config = dict(
    model='image FSQ autoencoder',
    dataset='photos with spoken descriptions (Open Images, Localized Narratives)',
    image_size=32,
    encoder_mlp_ratio=6,
    encoder_inner_norm=False,
    encoder_conv_stem=True,
    encoder_layers=12,
    decoder_weight_standardization=False,
    optimizer='soap',
    beta1=0.9,
    precondition_frequency=20,
    one_sided=False,
    batch_size=64,
    adamw_weight_decay_other_params=0,
)
Rows from block 8 of the encoder of a small image FSQ autoencoder, named by matrix and row number. Rows with one number belong to one neuron. Each number is 128 + 24 x the weight over its row's rms, rounded and kept within 0 to 255. All counts start at 0.
After each neuron's rows are labels from the 100 images, of 14976, where the neuron reaches its highest value: "peak at" is the part of the image that holds the peak. Only what is clearly more common there than usual is listed. The data: photos with spoken descriptions (Open Images, Localized Narratives).
# fc1: MLP up (encoder.blocks.8.mlp.fc1.weight, 2304x384), inputs 320-383
# fc2: MLP down (encoder.blocks.8.mlp.fc2.weight, 384x2304, transposed), outputs 320-383

fc1.127 [133 125 123 137 122 151  66 118  82 118 122 146  82 123 108 123  99 127  89 112 108 106 112 114 166  81 144 115 116 108 140 115 119 112 109 155 119 161  96 135 110 169 138 137 111 120 119 113 183 148 114  77 130 168 132 120 137  88 101 112  70 143 148 142]
fc2.127 [255 124 131 150 151 140 150 139 154 137 119 105 174 115 127 128 161 126 130 112 137 157 138 136 130 144 120 142 148 122  96 142 118 133 121  27 104 120 132 122 133 107 127 139 133 143 114 129 115  83 125 157 117 131 134 155 138 160 121 161 133 127 141 114]
peak at: bottom centre

fc1.145 [163 156 125 107 143 132 112 147 152 100 117 197 127 129 133 193 149 107 113 145 163 136 124 146 143 103 157  91  99 170 167 126 131 179 145 115 106 190 113 124  94 131 117 134 153 176 108 139 114 137 124  90 150 137 133 110 110 108 104 120 105 135 137 154]
fc2.145 [255 122 118 156 147 133 134 136 112 133 145 109 157 134 138 103 149 115 141 139 119 114 128 121 141 120 131 138 149 113 133 158 151 121 139   0 149 116 131 106 135 135 129 101 123 130 154  97 165 121 139 121 151 150 157 159 150 145  97 135 137 143 121 139]
peak at: bottom left; bottom centre

fc1.401 [137  93 117 148 115 124 141 125 137 113 132 143 136 125 153 128 131 143 123 152 113  65 143 114 123 111 152 106 109 104 147 143 146  91 138 147  93 119 120 151 122 100 114 123 151 103 153 139  70 133 121 124  99 153 176 116  99 155 126 117  79 109 123 136]
fc2.401 [255 158 115 127 121 132  96 122 139 112 134 123 141 126 113 115 141  93 128 137 128 138 106 128 139 137 144 122 137 157 132 112 108 127 110   0 160 138 132 112 125 162 155 132 142 128  72 124 129 125 121 117 108 127 134 138 131 133  87 147 150 163 125 111]
peak at: bottom centre; bottom left

fc1.115 [ 83 142 143  95 113 119 140 137 176 124 103 101 128 139 125 124 130 155 102 108 173 111 158 148 153 140 119 161 152 164 159 122 138 133 153  99 114 159  85 132 145 108 108 105 121 126 142 124 150 141 106 142 116 148 132 118 120 121 134 131 138 147 116 112]
fc2.115 [  0 112 124 159 160 136 127 119 113 105 129 142 144 124 129 111 109 133 119 140  99 139 127 116 119 118 139 116 140 111 118 141 124 130 123  17 156 107 126 145 109 161 114 146 141 141 126 131 122 118 115 155 186 148 132 144 141 139 106 121 131 112 168 136]
peak at: top centre; top left

fc1.650 [ 56 137 136 103  97 163 106 169 162 147 107 155 146 130 155 140 150 118 103 136  94 120  81 129 156 100 142 101 145 144  90 145 134 142 117 127  91 129  84 131 129 135 109 117  76 107 154 136 107 164 114 146 141 131 114 155 134 116 122 111 133 123 105 146]
fc2.650 [  0 128 105 142 122 142 127 136 105 113  98 130 151 110 150  87 125 144 117 116 136 146 145 113  80 108 120 146 143 130 135 178 116 131  97  36 169 119 118 107 136 146 150 113 127 151 137 163 147 120 123 156 169 116 191 146 116 137 135 104 132 136 189 124]
peak at: top left; top centre

fc1.256 [ 93 151 123 117 179 128 130 156 139 114 128 122 156  96 123 132 128  80  76 126 143 127 101 134 138 127 192 104 110 105 155 122 128  96 149 145  96  94 114 148 153 143 113 163 134 142 110 123  94 141  95 148 100 148 143 117 136 112 127 125 118 112  94 119]
fc2.256 [  0 128 117 123  95 143 116 124 158 135 120 119 143 123 117 122 130 156 146 106 117 122 155 104 104 104 101 131 118 155 107 157 133 136  95 176 136 141 113 126 128 141 117 123 104 141 124 157 164 120 117 122 161 121 136 148  91 161 111 103 161 155 192 149]
peak at: top centre

fc1.65 [133 146 124 141 107 125 134 110 141  88 127 130  78 131 141 118 179 115 117 139 134 135 136 133 195 159 127 171 119 158 140 119  94 128 126  99 156 145 113  84 128 125 151 127 135 121 141 155 159 125 119 103 174 174 162 138 134 144 117 160 143 129 123 160]
fc2.65 [ 50 117 146  84 125 129 119 120 132 135 149 126 116 130  76 175 105 123 139 142 123 116 114 135 129 133 151 129 127  98 128  85 137 124 164 189 103 134 148 137 138 112 130 151 140  97 111  87 110 144 134 100  72 120  64  74 130 117 149 158 105 105  74 121]
peak at: top centre

fc1.630 [100 107 145 127 135 140  89 150 170 111  77 119 140 147 104 157 133 128 106 134 128 135 139  66 122 116 126  90 163 110 132 130  94  71 154 107  97 132  84 128 100 123 129 129 116 119 136 143 100 129  92 128 117 117 101 107 131  77 143 122 158 159 102 160]
fc2.630 [  1 149  96  89 123 147 120  91 121 120 166  98 107 103 124 148 126 126 126 151 112 109 108 171 185 141 152 145 122 139 136 124 144 140 149  24  92 148 155 134 132 105 145 117 166 136  93 108 157 135 109 124 111 139 109 131 115 152 115 139  93 116 106 120]
peak at: bottom centre

fc1.433 [100 120 109 120 138 122 123 129 136 114 107 137 173 138 135 117 101 124 134 150 106 157 161  93 142  98 158 141 128 165 146 165 132 112 149 125 103 162 151 153 140  81 101 107 142 143 123  98 141 145 102 114 143 162 135 132  91 106 122 155  74 164 117 155]
fc2.433 [  0 129 113  98 152 149 140 135 154 135 136 117 106 139 113 153 137 117 128 121 119  96 107 152 130 128  96 121 100 110 131 122 140 158 130 126 127 122 137 146 102 167 135 146 116 130 109 129 119 163 122 131 134 133 154 144 135 141 139 129 150 111 128 108]
peak at: top left

fc1.300 [108 152 131  99 146 128 137 148 184 129  87 154 139 112 136  80 188  74  79 110 121 138  95  77 117 137 161 129 137 156 113 125 126 111 115 103 128 118 130  89 111 147  98 140 114 114 145 146 124 142 145 139 134 175  70 133 150 121 145 158 182 111  96 152]
fc2.300 [  0 130 141 134 151 124 133 108 126 125 154 135 126 110 109 143 104 146 151 144 135 109 132 157 153 128 121 113 137 106 159 116 117 119 205  72 103 157  86 169 127 109 166 135 134 135 167  98 140 157 127 105 105 118 102 115 126 133 113 130 104 106 127 102]
peak at: top centre

fc1.409 [128 129 107 117 129 163 180 135 138 142  94 125 147 127 137 142 105 159 138 105 128 116 120 140 206 118 158  95 121 117 130 135  98 123 142 164 126 128 115 111 126 135 120 108 119 129 143 126 129 100 118 140 118 176 114 121 113 104  83 139 117 176 123 133]
fc2.409 [255 108 127 163 145  92 116 116 139 119 158 116 109 123  93 133 158  96 139 176 105  90 134 143 105 130 108 162 145 129 153 100 140 138 156  30 108 127 131 155 122 106 145 147 126 113 137 117 116 134  98 107 105 124  91 117 118 111 121 134 131 105 132 113]
peak at: top right

fc1.694 [116 145 143  82 112 168  94  83 168 106  75 155 180 102 133 128 102  93 138 140 130 132 122 156 133 156 127 109 137 118 159 123 120 164 147 116 112 189 115 126 105 114 135 158 132 104 128 118 136 132 106 144 132 104 143 140 121 131  99 129 149 122 123 125]
fc2.694 [ 17 122 132 100 136 146 127 138 126 137 174 100 125 174 121 166 124 143 129 113 127 138 106 128 175  96 136 134 128 165 136 131 151 110 132  36 124 115 146 139 148 112 130 135 129 129 155 103 130 181 128  96 128 189  75 132 139 128 114 137 101 108 122 132]
peak at: bottom right

fc1.615 [ 80 119 135  88 112 140 115 103 143 133 116 134 188 116 150 146 113 171 116 126 149 138 136 126 183 116 139 132 135 153 143 142 140 133 124 141 112 145 131 137 115 140 144 147  60 115 141 133 144 111 101 130 133 154 124 130 136 109 136 134 173 108 108 108]
fc2.615 [  0 132 118 134 135 136 134 136 107 126 106 137 142 124 143 124 128 145 123 119 121 149 119 113  94 100 122 117 124 129 107 184 119 159  95  45 169 111 114 126 124 134 127 124 144 157 141 158 121 111 135 148 169 107 160 153 129 129 113  99 125 152 167 136]
peak at: top centre

fc1.382 [155 124  87 153 147 106 118 112 140 124 155 156 125  92 135 152 118 148 109 106 102 116 133  94 170 145 140 136 182 129  87 133  90 161 127 162  90 131 106 104 133 184 121 137  61  97 137 157  98  86  92 114 114 131  48 145 135 126  95 160  91  95 163 130]
fc2.382 [255 132 130 115 126 111 153 119 128 117 141 118 119 141 118 154 152 110 137 158 128  95 133 164 123 122 117 129 134 108 151  95 138 116 176 232 151 131 137 134 138 110 149 133 160 133 135 113 144 162 148 113  95 106  84 118 148 119 124 124 147 142 108 142]
peak at: centre

fc1.455 [ 91 133 135  98  85 153 139 118 109 150 117 104 149  99 123 160 141 155 112 157 158 116 167 139 152 133 147 131 141 143 114 125 150 127 139 122  87  97 103  76 154 163  99 139 113 110 127 113 155 104 152 126 141 188 100 152 122 157  97 184 128 123 130 103]
fc2.455 [  0 129 140  93 113 103 126 124 131 113 159 129 110 137 128 139 115 129 133 136  96 110 107 115 154  87 140 133 106 123 120 133 122 119 140  99 139 151 136 148 117 107 142 161 173 127 108 121  93 141 140 135 139 100 101 101 114  99 160 101 123  92 123 136]
peak at: top centre

fc1.474 [191 103 116 121  79 111 166  79 149 108 117 151 124 157 102 110 139 165 117 164 151 148 114 175 134 111 109 158 101 136  97 113 125 111  97 120 105 168  84 138 152 102 121 164 107  99 141 122 110  73 129 140 113 141 142 128 100 125 101 125 136 145 102  99]
fc2.474 [255 147 111 106 150 130 107 152 105 158 128 107 126 135 152 113 140  95 135 101 112 120 114 103 109  98 143 117 161 103 130 166 136 167 141 255 124 123 149 128 105 152 151 128 153 133  83 130 125 144  99 122 127 113 140 142 127 100 101 114  99 126 152 128]
peak at: bottom centre

fc1.46 [167 160 117  74 147 169 102 153 163 116 158 101 152  95 137 168 195 158 111 113 140 127 146 114 133 170  97 142 141 159 125 116 131 128  79 165  96 118  97 141 138 132 131 167 115 122 133 151 111 141 139 112  98 156  53 101 160  43 109 104 107 146 114 115]
fc2.46 [196 102 147 126 116 119 164  95 111 112 105 119 102 131 113  72  92 128 139 164 122 136 130 109 137 107 133 130 117 121 107 158 123 138 160 255 128 124 118 135 102 162 136 138 109 128 121 104 134 101 134 130 150 134 165 147 115 178 165 138 140  96 134 117]
peak at: top right

fc1.696 [ 85  97 141 107 126 140 107  91 164 122  86 138 124  99 107 149 127  97 137 152 146 125 141 162 170 109 164 134 141 151 133 139 154 131 130 116 104 200 140 104 143 112 149 141 133 136 155 134  72 151  98 109 128 105 137 106 102 146  97 130 102 144 138 149]
fc2.696 [144 122 118 174 131 137 116 153 114 119 156 129 144 142 174 129 139 128 112 116 128 161 107 101 121 132 105  90 135 143 150 140 119 124  94   0 131 116 133 136 122 132 101 105 124 158 126 136 166 112 142 135 141 147 148 143 117 140 129 117 139 118 128 115]
peak at: bottom centre; middle left

fc1.344 [131  89  96 138  90 135 123 113 116 149  99 135 115 103 126 126 152 119 123 176 121 132  98 134 128 121 116 105 104 121 123 117 111 136 140 160 148  86 120  86 126 140 138 109 127 151 188 127 123 129  94 141 125 167 107 136 122 153  76 153 140 154 146 156]
fc2.344 [255 146 147 121 124 119 133 139 141 118 155 141  98 137 116 167 109 117 153 131 120 112 137 113 135 138 159 130 117 127 158  78 136 128 161 149 111 136 141 149 120  93 108 146 160  83  80 112 116 124 126  98 106 115  44 102 138 107 152 119 122 111  95 118]
peak at: top right

fc1.717 [118 115  71 136 133 125 124 103 110 146 131  99 100 143 100 117 146 155 153 136 147 115 149 103 112 141 103 123 172 147 152 150  92  78 167 170  75 175  89 175  96 155 125 153 129 118  99  86 136 137 117  75  74 121 151 106 130 102 127 132 127 128 154 113]
fc2.717 [255 142 134 144 122  98 139 144 125 129 117 144 167 120 148  92 130  82  97  97 133 125 100 122 147 121 152 120 119  96 126 103 161 133  80 179 136 145 141  73 128 100 146 134 134 135 104 152  92 116 134 166 151 142 118 155 121 114 104 133 127 118 109 130]
peak at: bottom left

fc1.219 [119 146 168 124 128 116 160 132 145 151 108 107  93 167 141  63 140 146 150 145 140 146 127 132 176 105  92 136 128 138  90 159  76 157 120 150 153 147  97 122  95 148 140 116 108 171 151  87 121 117 136 125 153 156  81 134 119 131  88 116 131 114 160 121]
fc2.219 [151 126 116 101 143 122 120 110 148 124 164 112 105 138 123 170 120  99 143 141 117  97 105 129 159 147 154 127 110 112 146  65 142 106 177 149  89 117 133 145 132 107 133 149 150 104 113  91 107 141 131  98  85 140  84 102 132 118 124 160 103 128  72 113]
peak at: top left

fc1.711 [170 117  95 104 113 165 175  86 136 144 113 159 146 158 113  98 103 178 100 115 119 161 128 108  99  86 121 120 163 127  99 115 104  76 117 135 119 173 101 131 148 146 117 101 159 136 116 125 103 109  78 142 173 136 144 154 103 152 102 130 103  92 168 139]
fc2.711 [250 142 134 129 135 133 129 130 150 122 116 102  90 112 129 171 124 120 140 162 148  91 119 123 184 106 117 119 132 126 128 154 139 130 165 255  97  82 151 170 115 129 139 167  91  95 145 120 114 115 119 142 121 137  70 108 123 107 126 121 140 132  77  95]
peak at: bottom centre

fc1.87 [166  99 106  97 104 147 144 124 147  88 101 107 164 111 119 125 160 101 108 125 146 132 146 138 124 133 135 150 148  75 161 131 148 153 136 140 124 122 124 104 128 145 184 121 151 117 109 151 114 120 145 132 136 173 126 127 108 156  91 125  86 136 116 125]
fc2.87 [193 146 155 116 141 121 127 125 117 166 154 114  66 146  77 157 126 120 158 139 102 108 103 137 186 139 111 134  97 139  98  96 128 127 136 236  82 155 145 154 134 123 128 167 122 117 133 107 123 151  96 109  84 132  45  99 150 120 147 157 130 100  92 122]
peak at: centre

fc1.627 [103 122  99 139 130 125 141 117 146 126  93 135 125  91 137 154 128 145 112 135 121 135 102 134 151  89 136 156 159 113 140 123 159 123 143 165 119  94 164  70 149 171 137 133 128 100 131  89 136 134 168  86  93 120 105 109 114 146 107 121  94 158 120 139]
fc2.627 [255 129 112 174 115  93 139 126 133 141 124 114 123 164 121  85 114 127 144 125 160 143 126  97 114 178 124 107 120 135 133 131 116 128 108  73 114 125 109 148 119 107 128 134 136 116 105 166  95 101 120 114 152 122 138 124 137 103 102 146 133 106 117 128]
peak at: bottom centre

fc1.232 [149 135  82 149 129 160 111 125 143 127 121 125 141 137 123 113 121 105  94 136 152 134 161 137 151 104 117 147 143 131 128 146 131 124  93 155 106 130 158 135 120 173 153 145 105 185 132 120  99 152 143 169 137 146 144  90 123 126 140 125 137 116 102  99]
fc2.232 [255 126 130 137 127 136 131 129 138 116 120 148 135 119 142 112 134 144 126 124 115 136 108 116  98 137 135 108 117 107 139 130 123 129 161  25 131  99 113 113 146 105 120 124 141  72 110 123 149 113 135 120 111 128 115 145 157 110  84 122 133 150 169 154]
peak at: bottom left

fc1.4 [167 123 120 100 145 116 111 106 133 128 107 106 138  96 120 123 132 147 106 134 124 138 194 126 136 109 187 104 161 135 113 146 122 151 171 138 111 166  56 127 153 145 183 135  78 145 160 143  84 133 138 124 162 125  89 134 122 106 126 129 132 130 140 116]
fc2.4 [255 134 121 159  95 112 154 146 133 136 133 134 121 148 137 116 139  78 146 123 122 129 102 130 131 107  97 141 139 114 137 143 130 132 124 212 148 100 144 124 118 118 104  97 152 117 115 147 126 115 124 136 110 125 136 157 133 129  98 110 129 119 123 120]
peak at: middle left

fc1.604 [127 103 150 123 166 139 151 108 134  99 121 167 139  82 147 139 124 151 144 145 127  46 125 100 159 107  75 145 136 157 116 128 123 126 112  84 132 128 128 137 134 128 152 111 111 140 176 123 144 146 132 166 102 134  78 132 163 124  82 111 211 197  99 128]
fc2.604 [  0 169 114  81 100 168  97 136 126 100 111 110 119 184 130 143  90 126 137 133 123 177 115 134 120 127 127 120  85 107 129 150 141 139 155  31  95 131 125 153 112 114 108 168 137 116 107 120  86 114 125 125 102 145 145 117 107  95 164 146  95  93 151 119]
peak at: top centre

fc1.33 [ 75 114 139 114 168 116 117 121 186  99 131 104 171 157  93 121 170 120 120 149 152 121  99 156 135 122 126 112 149 173 144 144 111 128 119  95 126 112 158 117 127 176 137 116 139 121 123 145 130 143 102 131 152 134 143 114 128 138 101  91 148 135 149 126]
fc2.33 [  0 128 112 108 114 148 120 149 101 120 126 129 120 123 157 103 139 149 137 124 112 130 157 118 128 119 118 134 100 114 123 179 140 153 145 103 151 136 101 115 139 125 137 138 114 149 125 105 132 130 128 145 140 149 150 152 123 121 138 160  97 137 139 131]
peak at: bottom right

fc1.103 [181 163 119  91 177 135 140 168 122 128  64 156 109 104 163  93 153 130 107 110 153  98 131 127 161 112 108 140 165 134 116 156 160 111 126 114 133 127 118 116 126 129 129  87  82 125 125 132  97 131 102 146 152 142 128 117 132 127 129 145 136 145 133  92]
fc2.103 [172 101 129 144  95 106 113  93 153 151 139 110 110 130 106 152 108 134 145 171 109 166 112 111 108 132 142 139 125 141 144 113  98 144 157 246  61 115 144 154 107 138 118 163 157 117 102 115 139 125 116 129 111 127  78 126 142 132 109 132 106 111 114 154]
peak at: bottom left

fc1.165 [ 99 108 139 163 135  98 147 162 150 103 109 114 141 125 117 121 127 166 124 106 124 170  72 124 133 128 155 138 168 124 155 139 137 122 131 118 116  97 137 105 122 174 158 153 106 104 150 133 115  81 135 121 119 119 147  65 132 140 153 131 127 136 146  91]
fc2.165 [  0 145 131  78  92 148 117 101 148 120 140 117 121 142 106 153 118 146 161 173 156  80 155 149 126 134  91  99  86 119 126 116 120 138 155 226 141 154 106 120 128 116 137 132 149 160  91 126 147 153 163 110 113 111 100 128 107 100  95 138 129 143 131 134]
peak at: top centre; bottom right

fc1.600 [ 62 134  92 101 139 109 111 117 191 112 128 140 114 150 154 108  95 110 114 136 119 115 125  96 139 148 125 117 138 134 137  92 150 168 130 128  67 166 136 106 107  99 150 173 130  73 128 118 112 133 104 120 164 110 131 111 133 117 168 124 118 143 131 137]
fc2.600 [  0 133 116 153 121 152 153 118 104 146 137 102 154 109 124 129 138 150 106 133 120 137 152 134  97 100 139 122 127 118 113 172 118 112 107  35 184 116 109 119 138 179 116 117 113 165 144 145 138 147 133 136 138 124 152 152 143 138 126 117 131 142 175 126]
peak at: top left; bottom right

fc1.77 [ 96 142 107 104 122 133 145 154 145 138 128 106 141  93 129  93 152 150 104 104 135 114 145 114 153  92 126 136 131 129 136 130 148 111 145 121 119 200  90 120 110 124 103 129 120 129 134 149 134  99 113 121 152 149 130 110 110 131 132 146 126 130  59  75]
fc2.77 [  0 124 148 130 126 136 146 128 145 111 159 134 127 148 148 132 119 112 133 112 147 152 102 109 164 130 118 107 121 122 116 139 122 142 136  27 109  94 138 152 120 152 118 121 151 135 133 128 110 135 126 133 143 119 147 150 136 124 114 129 133 155 137 177]
peak at: bottom right

fc1.337 [174 151 108 112 123 151 117 152 157 101 123 129 117 155 113 138 123 132 132 137 119 135 126 113 105 107 135 115 135 128 141 118 146 136 162 132 123 120 107  68 113 144 126 126 136 127 138 136  81 114 164 166 104 179  90 134 116 109 133 153 118 106 159 124]
fc2.337 [255 114 147 149 142 145 112  97 110 127 156 156 147 100 131 122 153 152 113 143 125  95 158 148 131 110 120 125 163 122 129 133 124 133 113 103 130 126 137 141 122 130 115 141 128 123 136 126 144 153 113 125 130 107 164 108 140 113 115 100 136 131 119 131]
peak at: bottom centre

fc1.361 [ 80 112 153 155 132 154 104 130 152 142  73 154 105 103 128  97 116 126 155 175 148  87 117 143  95 151 125 122 106  99 137 123 150 104 147 105  91 116  93 137 111 168 144 106  99  87 123 139 131 121 149  74 105 115 144 163 123 102 124 140 137 137 111 148]
fc2.361 [  0 160 123 116 112 106 107 129 127 108 154 113 129 140 124 135 118 148 103 109 117 145 109 161 148 127 120 115 136 139  89 102  86 151 135  93 135 118 161 100 149 114 145 141 149 135 108 122 150 156 122 123 107 107  78  83 116 139 145 106 130 147 110 101]
peak at: bottom centre

fc1.703 [ 65 126 151 102 139 132 110 118 118 135 107 127 115 110 107 135 144 128 115 115 163 142 109 144 131 109 113 111 175 142 123 136 163 149 156 123 138 143  78 107 132 102 117 125  88 115 163 156 102 119  81  90 130 135 149 129 142 137 103 115 150 146 129 142]
fc2.703 [133 144 118 153 164 165 129 136 127 135 132 102 146 140 137 132 140 121 148 143 102 112 122 136 148 144 144 141 129 133 166 120  88 127 100   0 115 130 128 155 114 146 115 118 167 142  96 120 150 139 114 137 113 121 124 147  83 122 128 160 111 108 140 119]
peak at: middle left; bottom centre

fc1.637 [180 157 133  74 100 119 137 188 122 140 156 123  87 141 125 115 125 136 120 152  98 135 185 126 150 164 109 136 145 103 102  97 130 146 112 132 111 154  72 113 110 133 138 146 124  81 137 144 129 115 100 181 132 138 162 165 109 115 124 155 139 105 130 120]
fc2.637 [205  94 142 163 148 153 126  68 128 135 136 110 146 112 156 157 132 132 128 131 108 104  92 143 113 129 106 150 114 138 142 128 115 125 152 255  98 123 141 149 149 147 115 140 126 130 107 124 149 134 167 100 136 123  99 103 171 151 118 116 125 165  99 116]
peak at: centre

fc1.649 [ 85 163 116 112 112 137 119 142 137  97 137 113 126 140 108 121 127 137 128 127 129  90 128 132 161 144 123 139 134 119 134 112 128 141 142 119 142 115 146 140 111 166 155 141 141 157 147 173 128  91 119 121 147 110  84 137 147 120 118 123  82 170 103 119]
fc2.649 [  0 111 122 127 129 135 115 113 132 149 113 123 110 113 125 148 163 147 146 133 130 122 142 140 133 120 141 122 107 128 122 145  90 136 120 161  86 129 109 105  99 113 149 134 103 129 123 107 148 167 102 161 128 141 136 127 131 101 136 117 159 111 143 123]
peak at: top left; top centre

fc1.580 [ 81  90 144  92 131 121 113 152 130 117 144 124 120 142 152 115 155 105 118 176 112 156 136 114 168 123 180 135 137 126 102 137 124 165 134 125 101 124 137 148 106 142 161  81 151 151 115 164 100 113 132 117 127 176 133 111 105 128 158 107 107 100 134  96]
fc2.580 [  0 159 115 139 151 129 132 111 130 119 113 133 119 112 122 139 130 155 125  94 139 101 113 119 135 147 112 105 109 133 150 119 138 103 120 198 110 137 122 128 131  96 109 143  95 102 165 107 144 145  92 124 102  97 129 125 165 149 103 138 145 135  99 139]
peak at: top left

fc1.524 [169 144  95 131 137 131 139 136 124 120 114 110 140 120 147 118  96 132  97 184 115 167 122 144 126 101 161  99 124 117 124  93 108 131 138 142 127 149 120  76 142 164 145 153 125 106 109 163  96 125 135 134 132 183 107 125 118  98  88 102  69 134 149 135]
fc2.524 [255 122 120 141 138 110 133 143 118  99 129 146 136 145  93 117 163 105 134 119 157  95 138 123 145 129 122 138 126 130 116 145 139 136  98  25 120  94 114 144 115 119 116 108 142 143 132 136 133  97 132 133 133 112 169 119 154 124 120 160 140 134 148 122]
peak at: top right; bottom centre

fc1.16 [128 128 125  77 153 126 101 127 169 159 165  87 128 116 126 148 154 127 128  77 143 157 103 132 149  85 118 137 126 124 102 127 107 141 130 133 140 182 117  73  74 119 152  87 117 147 119 144  91 174 104 164 135 183  88 116 153 163 123 168 161 135  96 100]
fc2.16 [ 75 125 142 120 119  94 131 111 133 127 153 127 100 141 109 178 109 134 148 160 112 122 108 132 141 144 155 147 129 117 145  92 136  98 137 177  86 127 133 124 155 123 123 150 128 103 142  94 112 138 126 120  90 101  76  95 131 117 116 146 136 111  88 147]
peak at: bottom left

fc1.177 [175 133 115 128 105 113 136 147 116 132  68 168 121 146 143  94 135  92  76 134 155 133 162 120 121 110 161 157  70 186 151 157 104 114 152 122 107 127  95 120 120 147 126 135 138  94  97 157 149 121 118 158 134 168 111 121 132 128 117 162 134 146 105 140]
fc2.177 [255 125 160 159  97 101  98 104 152 123 158 102 105 127  95 120 135 166 148 135 124 122 123 128 144 122  83 146 175  89  79 121 137 137 132 161 123 117 123 132 120 145 108 148 122 149 149 105 116 134 143 123 128  97  63 104 116 121 135 103 143 125 100 110]
peak at: top right

fc1.494 [188 190 117 129 114 113 108 174 145 101 113 145 126 107 132 125 165 129  65 123 115 173 139 148 184 110 150  89 143  79 146 140 127 147 152 134 134 135 119 126 124 156 139 159  94 132 170 103 101 115 175 146 146 162 126 140 126 131 136 127  88 101 126 129]
fc2.494 [255 102 116 144 140 118 157  83 127 136 142 120 134 126 136 147  78 124 149 129 113  86 113  87 119 124  98 149 124 165 126 125 102 132 147 160 105 107 129 140 114  95 121 104 147 141 123 151 129 140  54 128 149 135 111 151 121 124 103 127 132 132 137 105]
peak at: top right

fc1.624 [158 146 103 137 106 126 160 100 111 105  48 131 121 119 152 132 108 162 138 192 118 155 132 104 148 157 155  97 116 118 132 130  87 137 148 167 120 125 147 118 103 158 110 142 113 106 108 107 143 118 145 145 130 165  86  95  91 143  95 127 142 107 117 126]
fc2.624 [255 105 124 140 161 126 121 128 169 147 140 137 140 151  84 122 150 124 104  88 154  82  95 134 145 108 125 134 128 113 169 104 124 136 142 135 105 133 117 128 122 120 123 126 142 127 132 134  98 137 127 126 112 148 108 157 147 118 105 108 105 144 127  95]
peak at: bottom left

fc1.250 [ 98 127 111 114 151 130 126 157 139 105  75 155 117 150  98 127 134  97  67 113 100  95 136  83 166 149 109 160 136 155 107 157 167 186 135 111  92 116 125 156 120 177 127 138 121 106 118 174 127  93 114 117 123 181 100  79 168  95 123 144 160 170 147 152]
fc2.250 [  0 112 117 105 115 145 141 125 116 125 139 126 133 117 158 113 115 148 139 157 145 125 116 162  97 133 131 122 141 130 129 103 115 114 133 106 118 125 128 125 152 125 135 147 141 146 112  77 125 152 116 173 125  87 122 105 116 130 121 112  90  97  89 106]
peak at: top centre

fc1.460 [178 122 116  96 123 166  73 114 159 120  87  95 127 155 130 117 115 136  79 150  77 161 118 129 134 105 129 139 138 140 133 125  95 130 159 126  73 112  82 136 150 144 124 145 123 136 126 138 109 118 129 118 157 185 127 185 128 127 122  95 110  96 152 111]
fc2.460 [255 133 147 135 128 125 167 109 125 127 155 124 115 117 126 143 115 106 139 139 147 109 136 116 147 116 131 102 129 122 123 139 164 140 140 255  92 122 166 156 117 113 118 152 118 106 138 104 102 106 117 120 128 135  95  98 114 133 102 143 139 143  92 130]
peak at: centre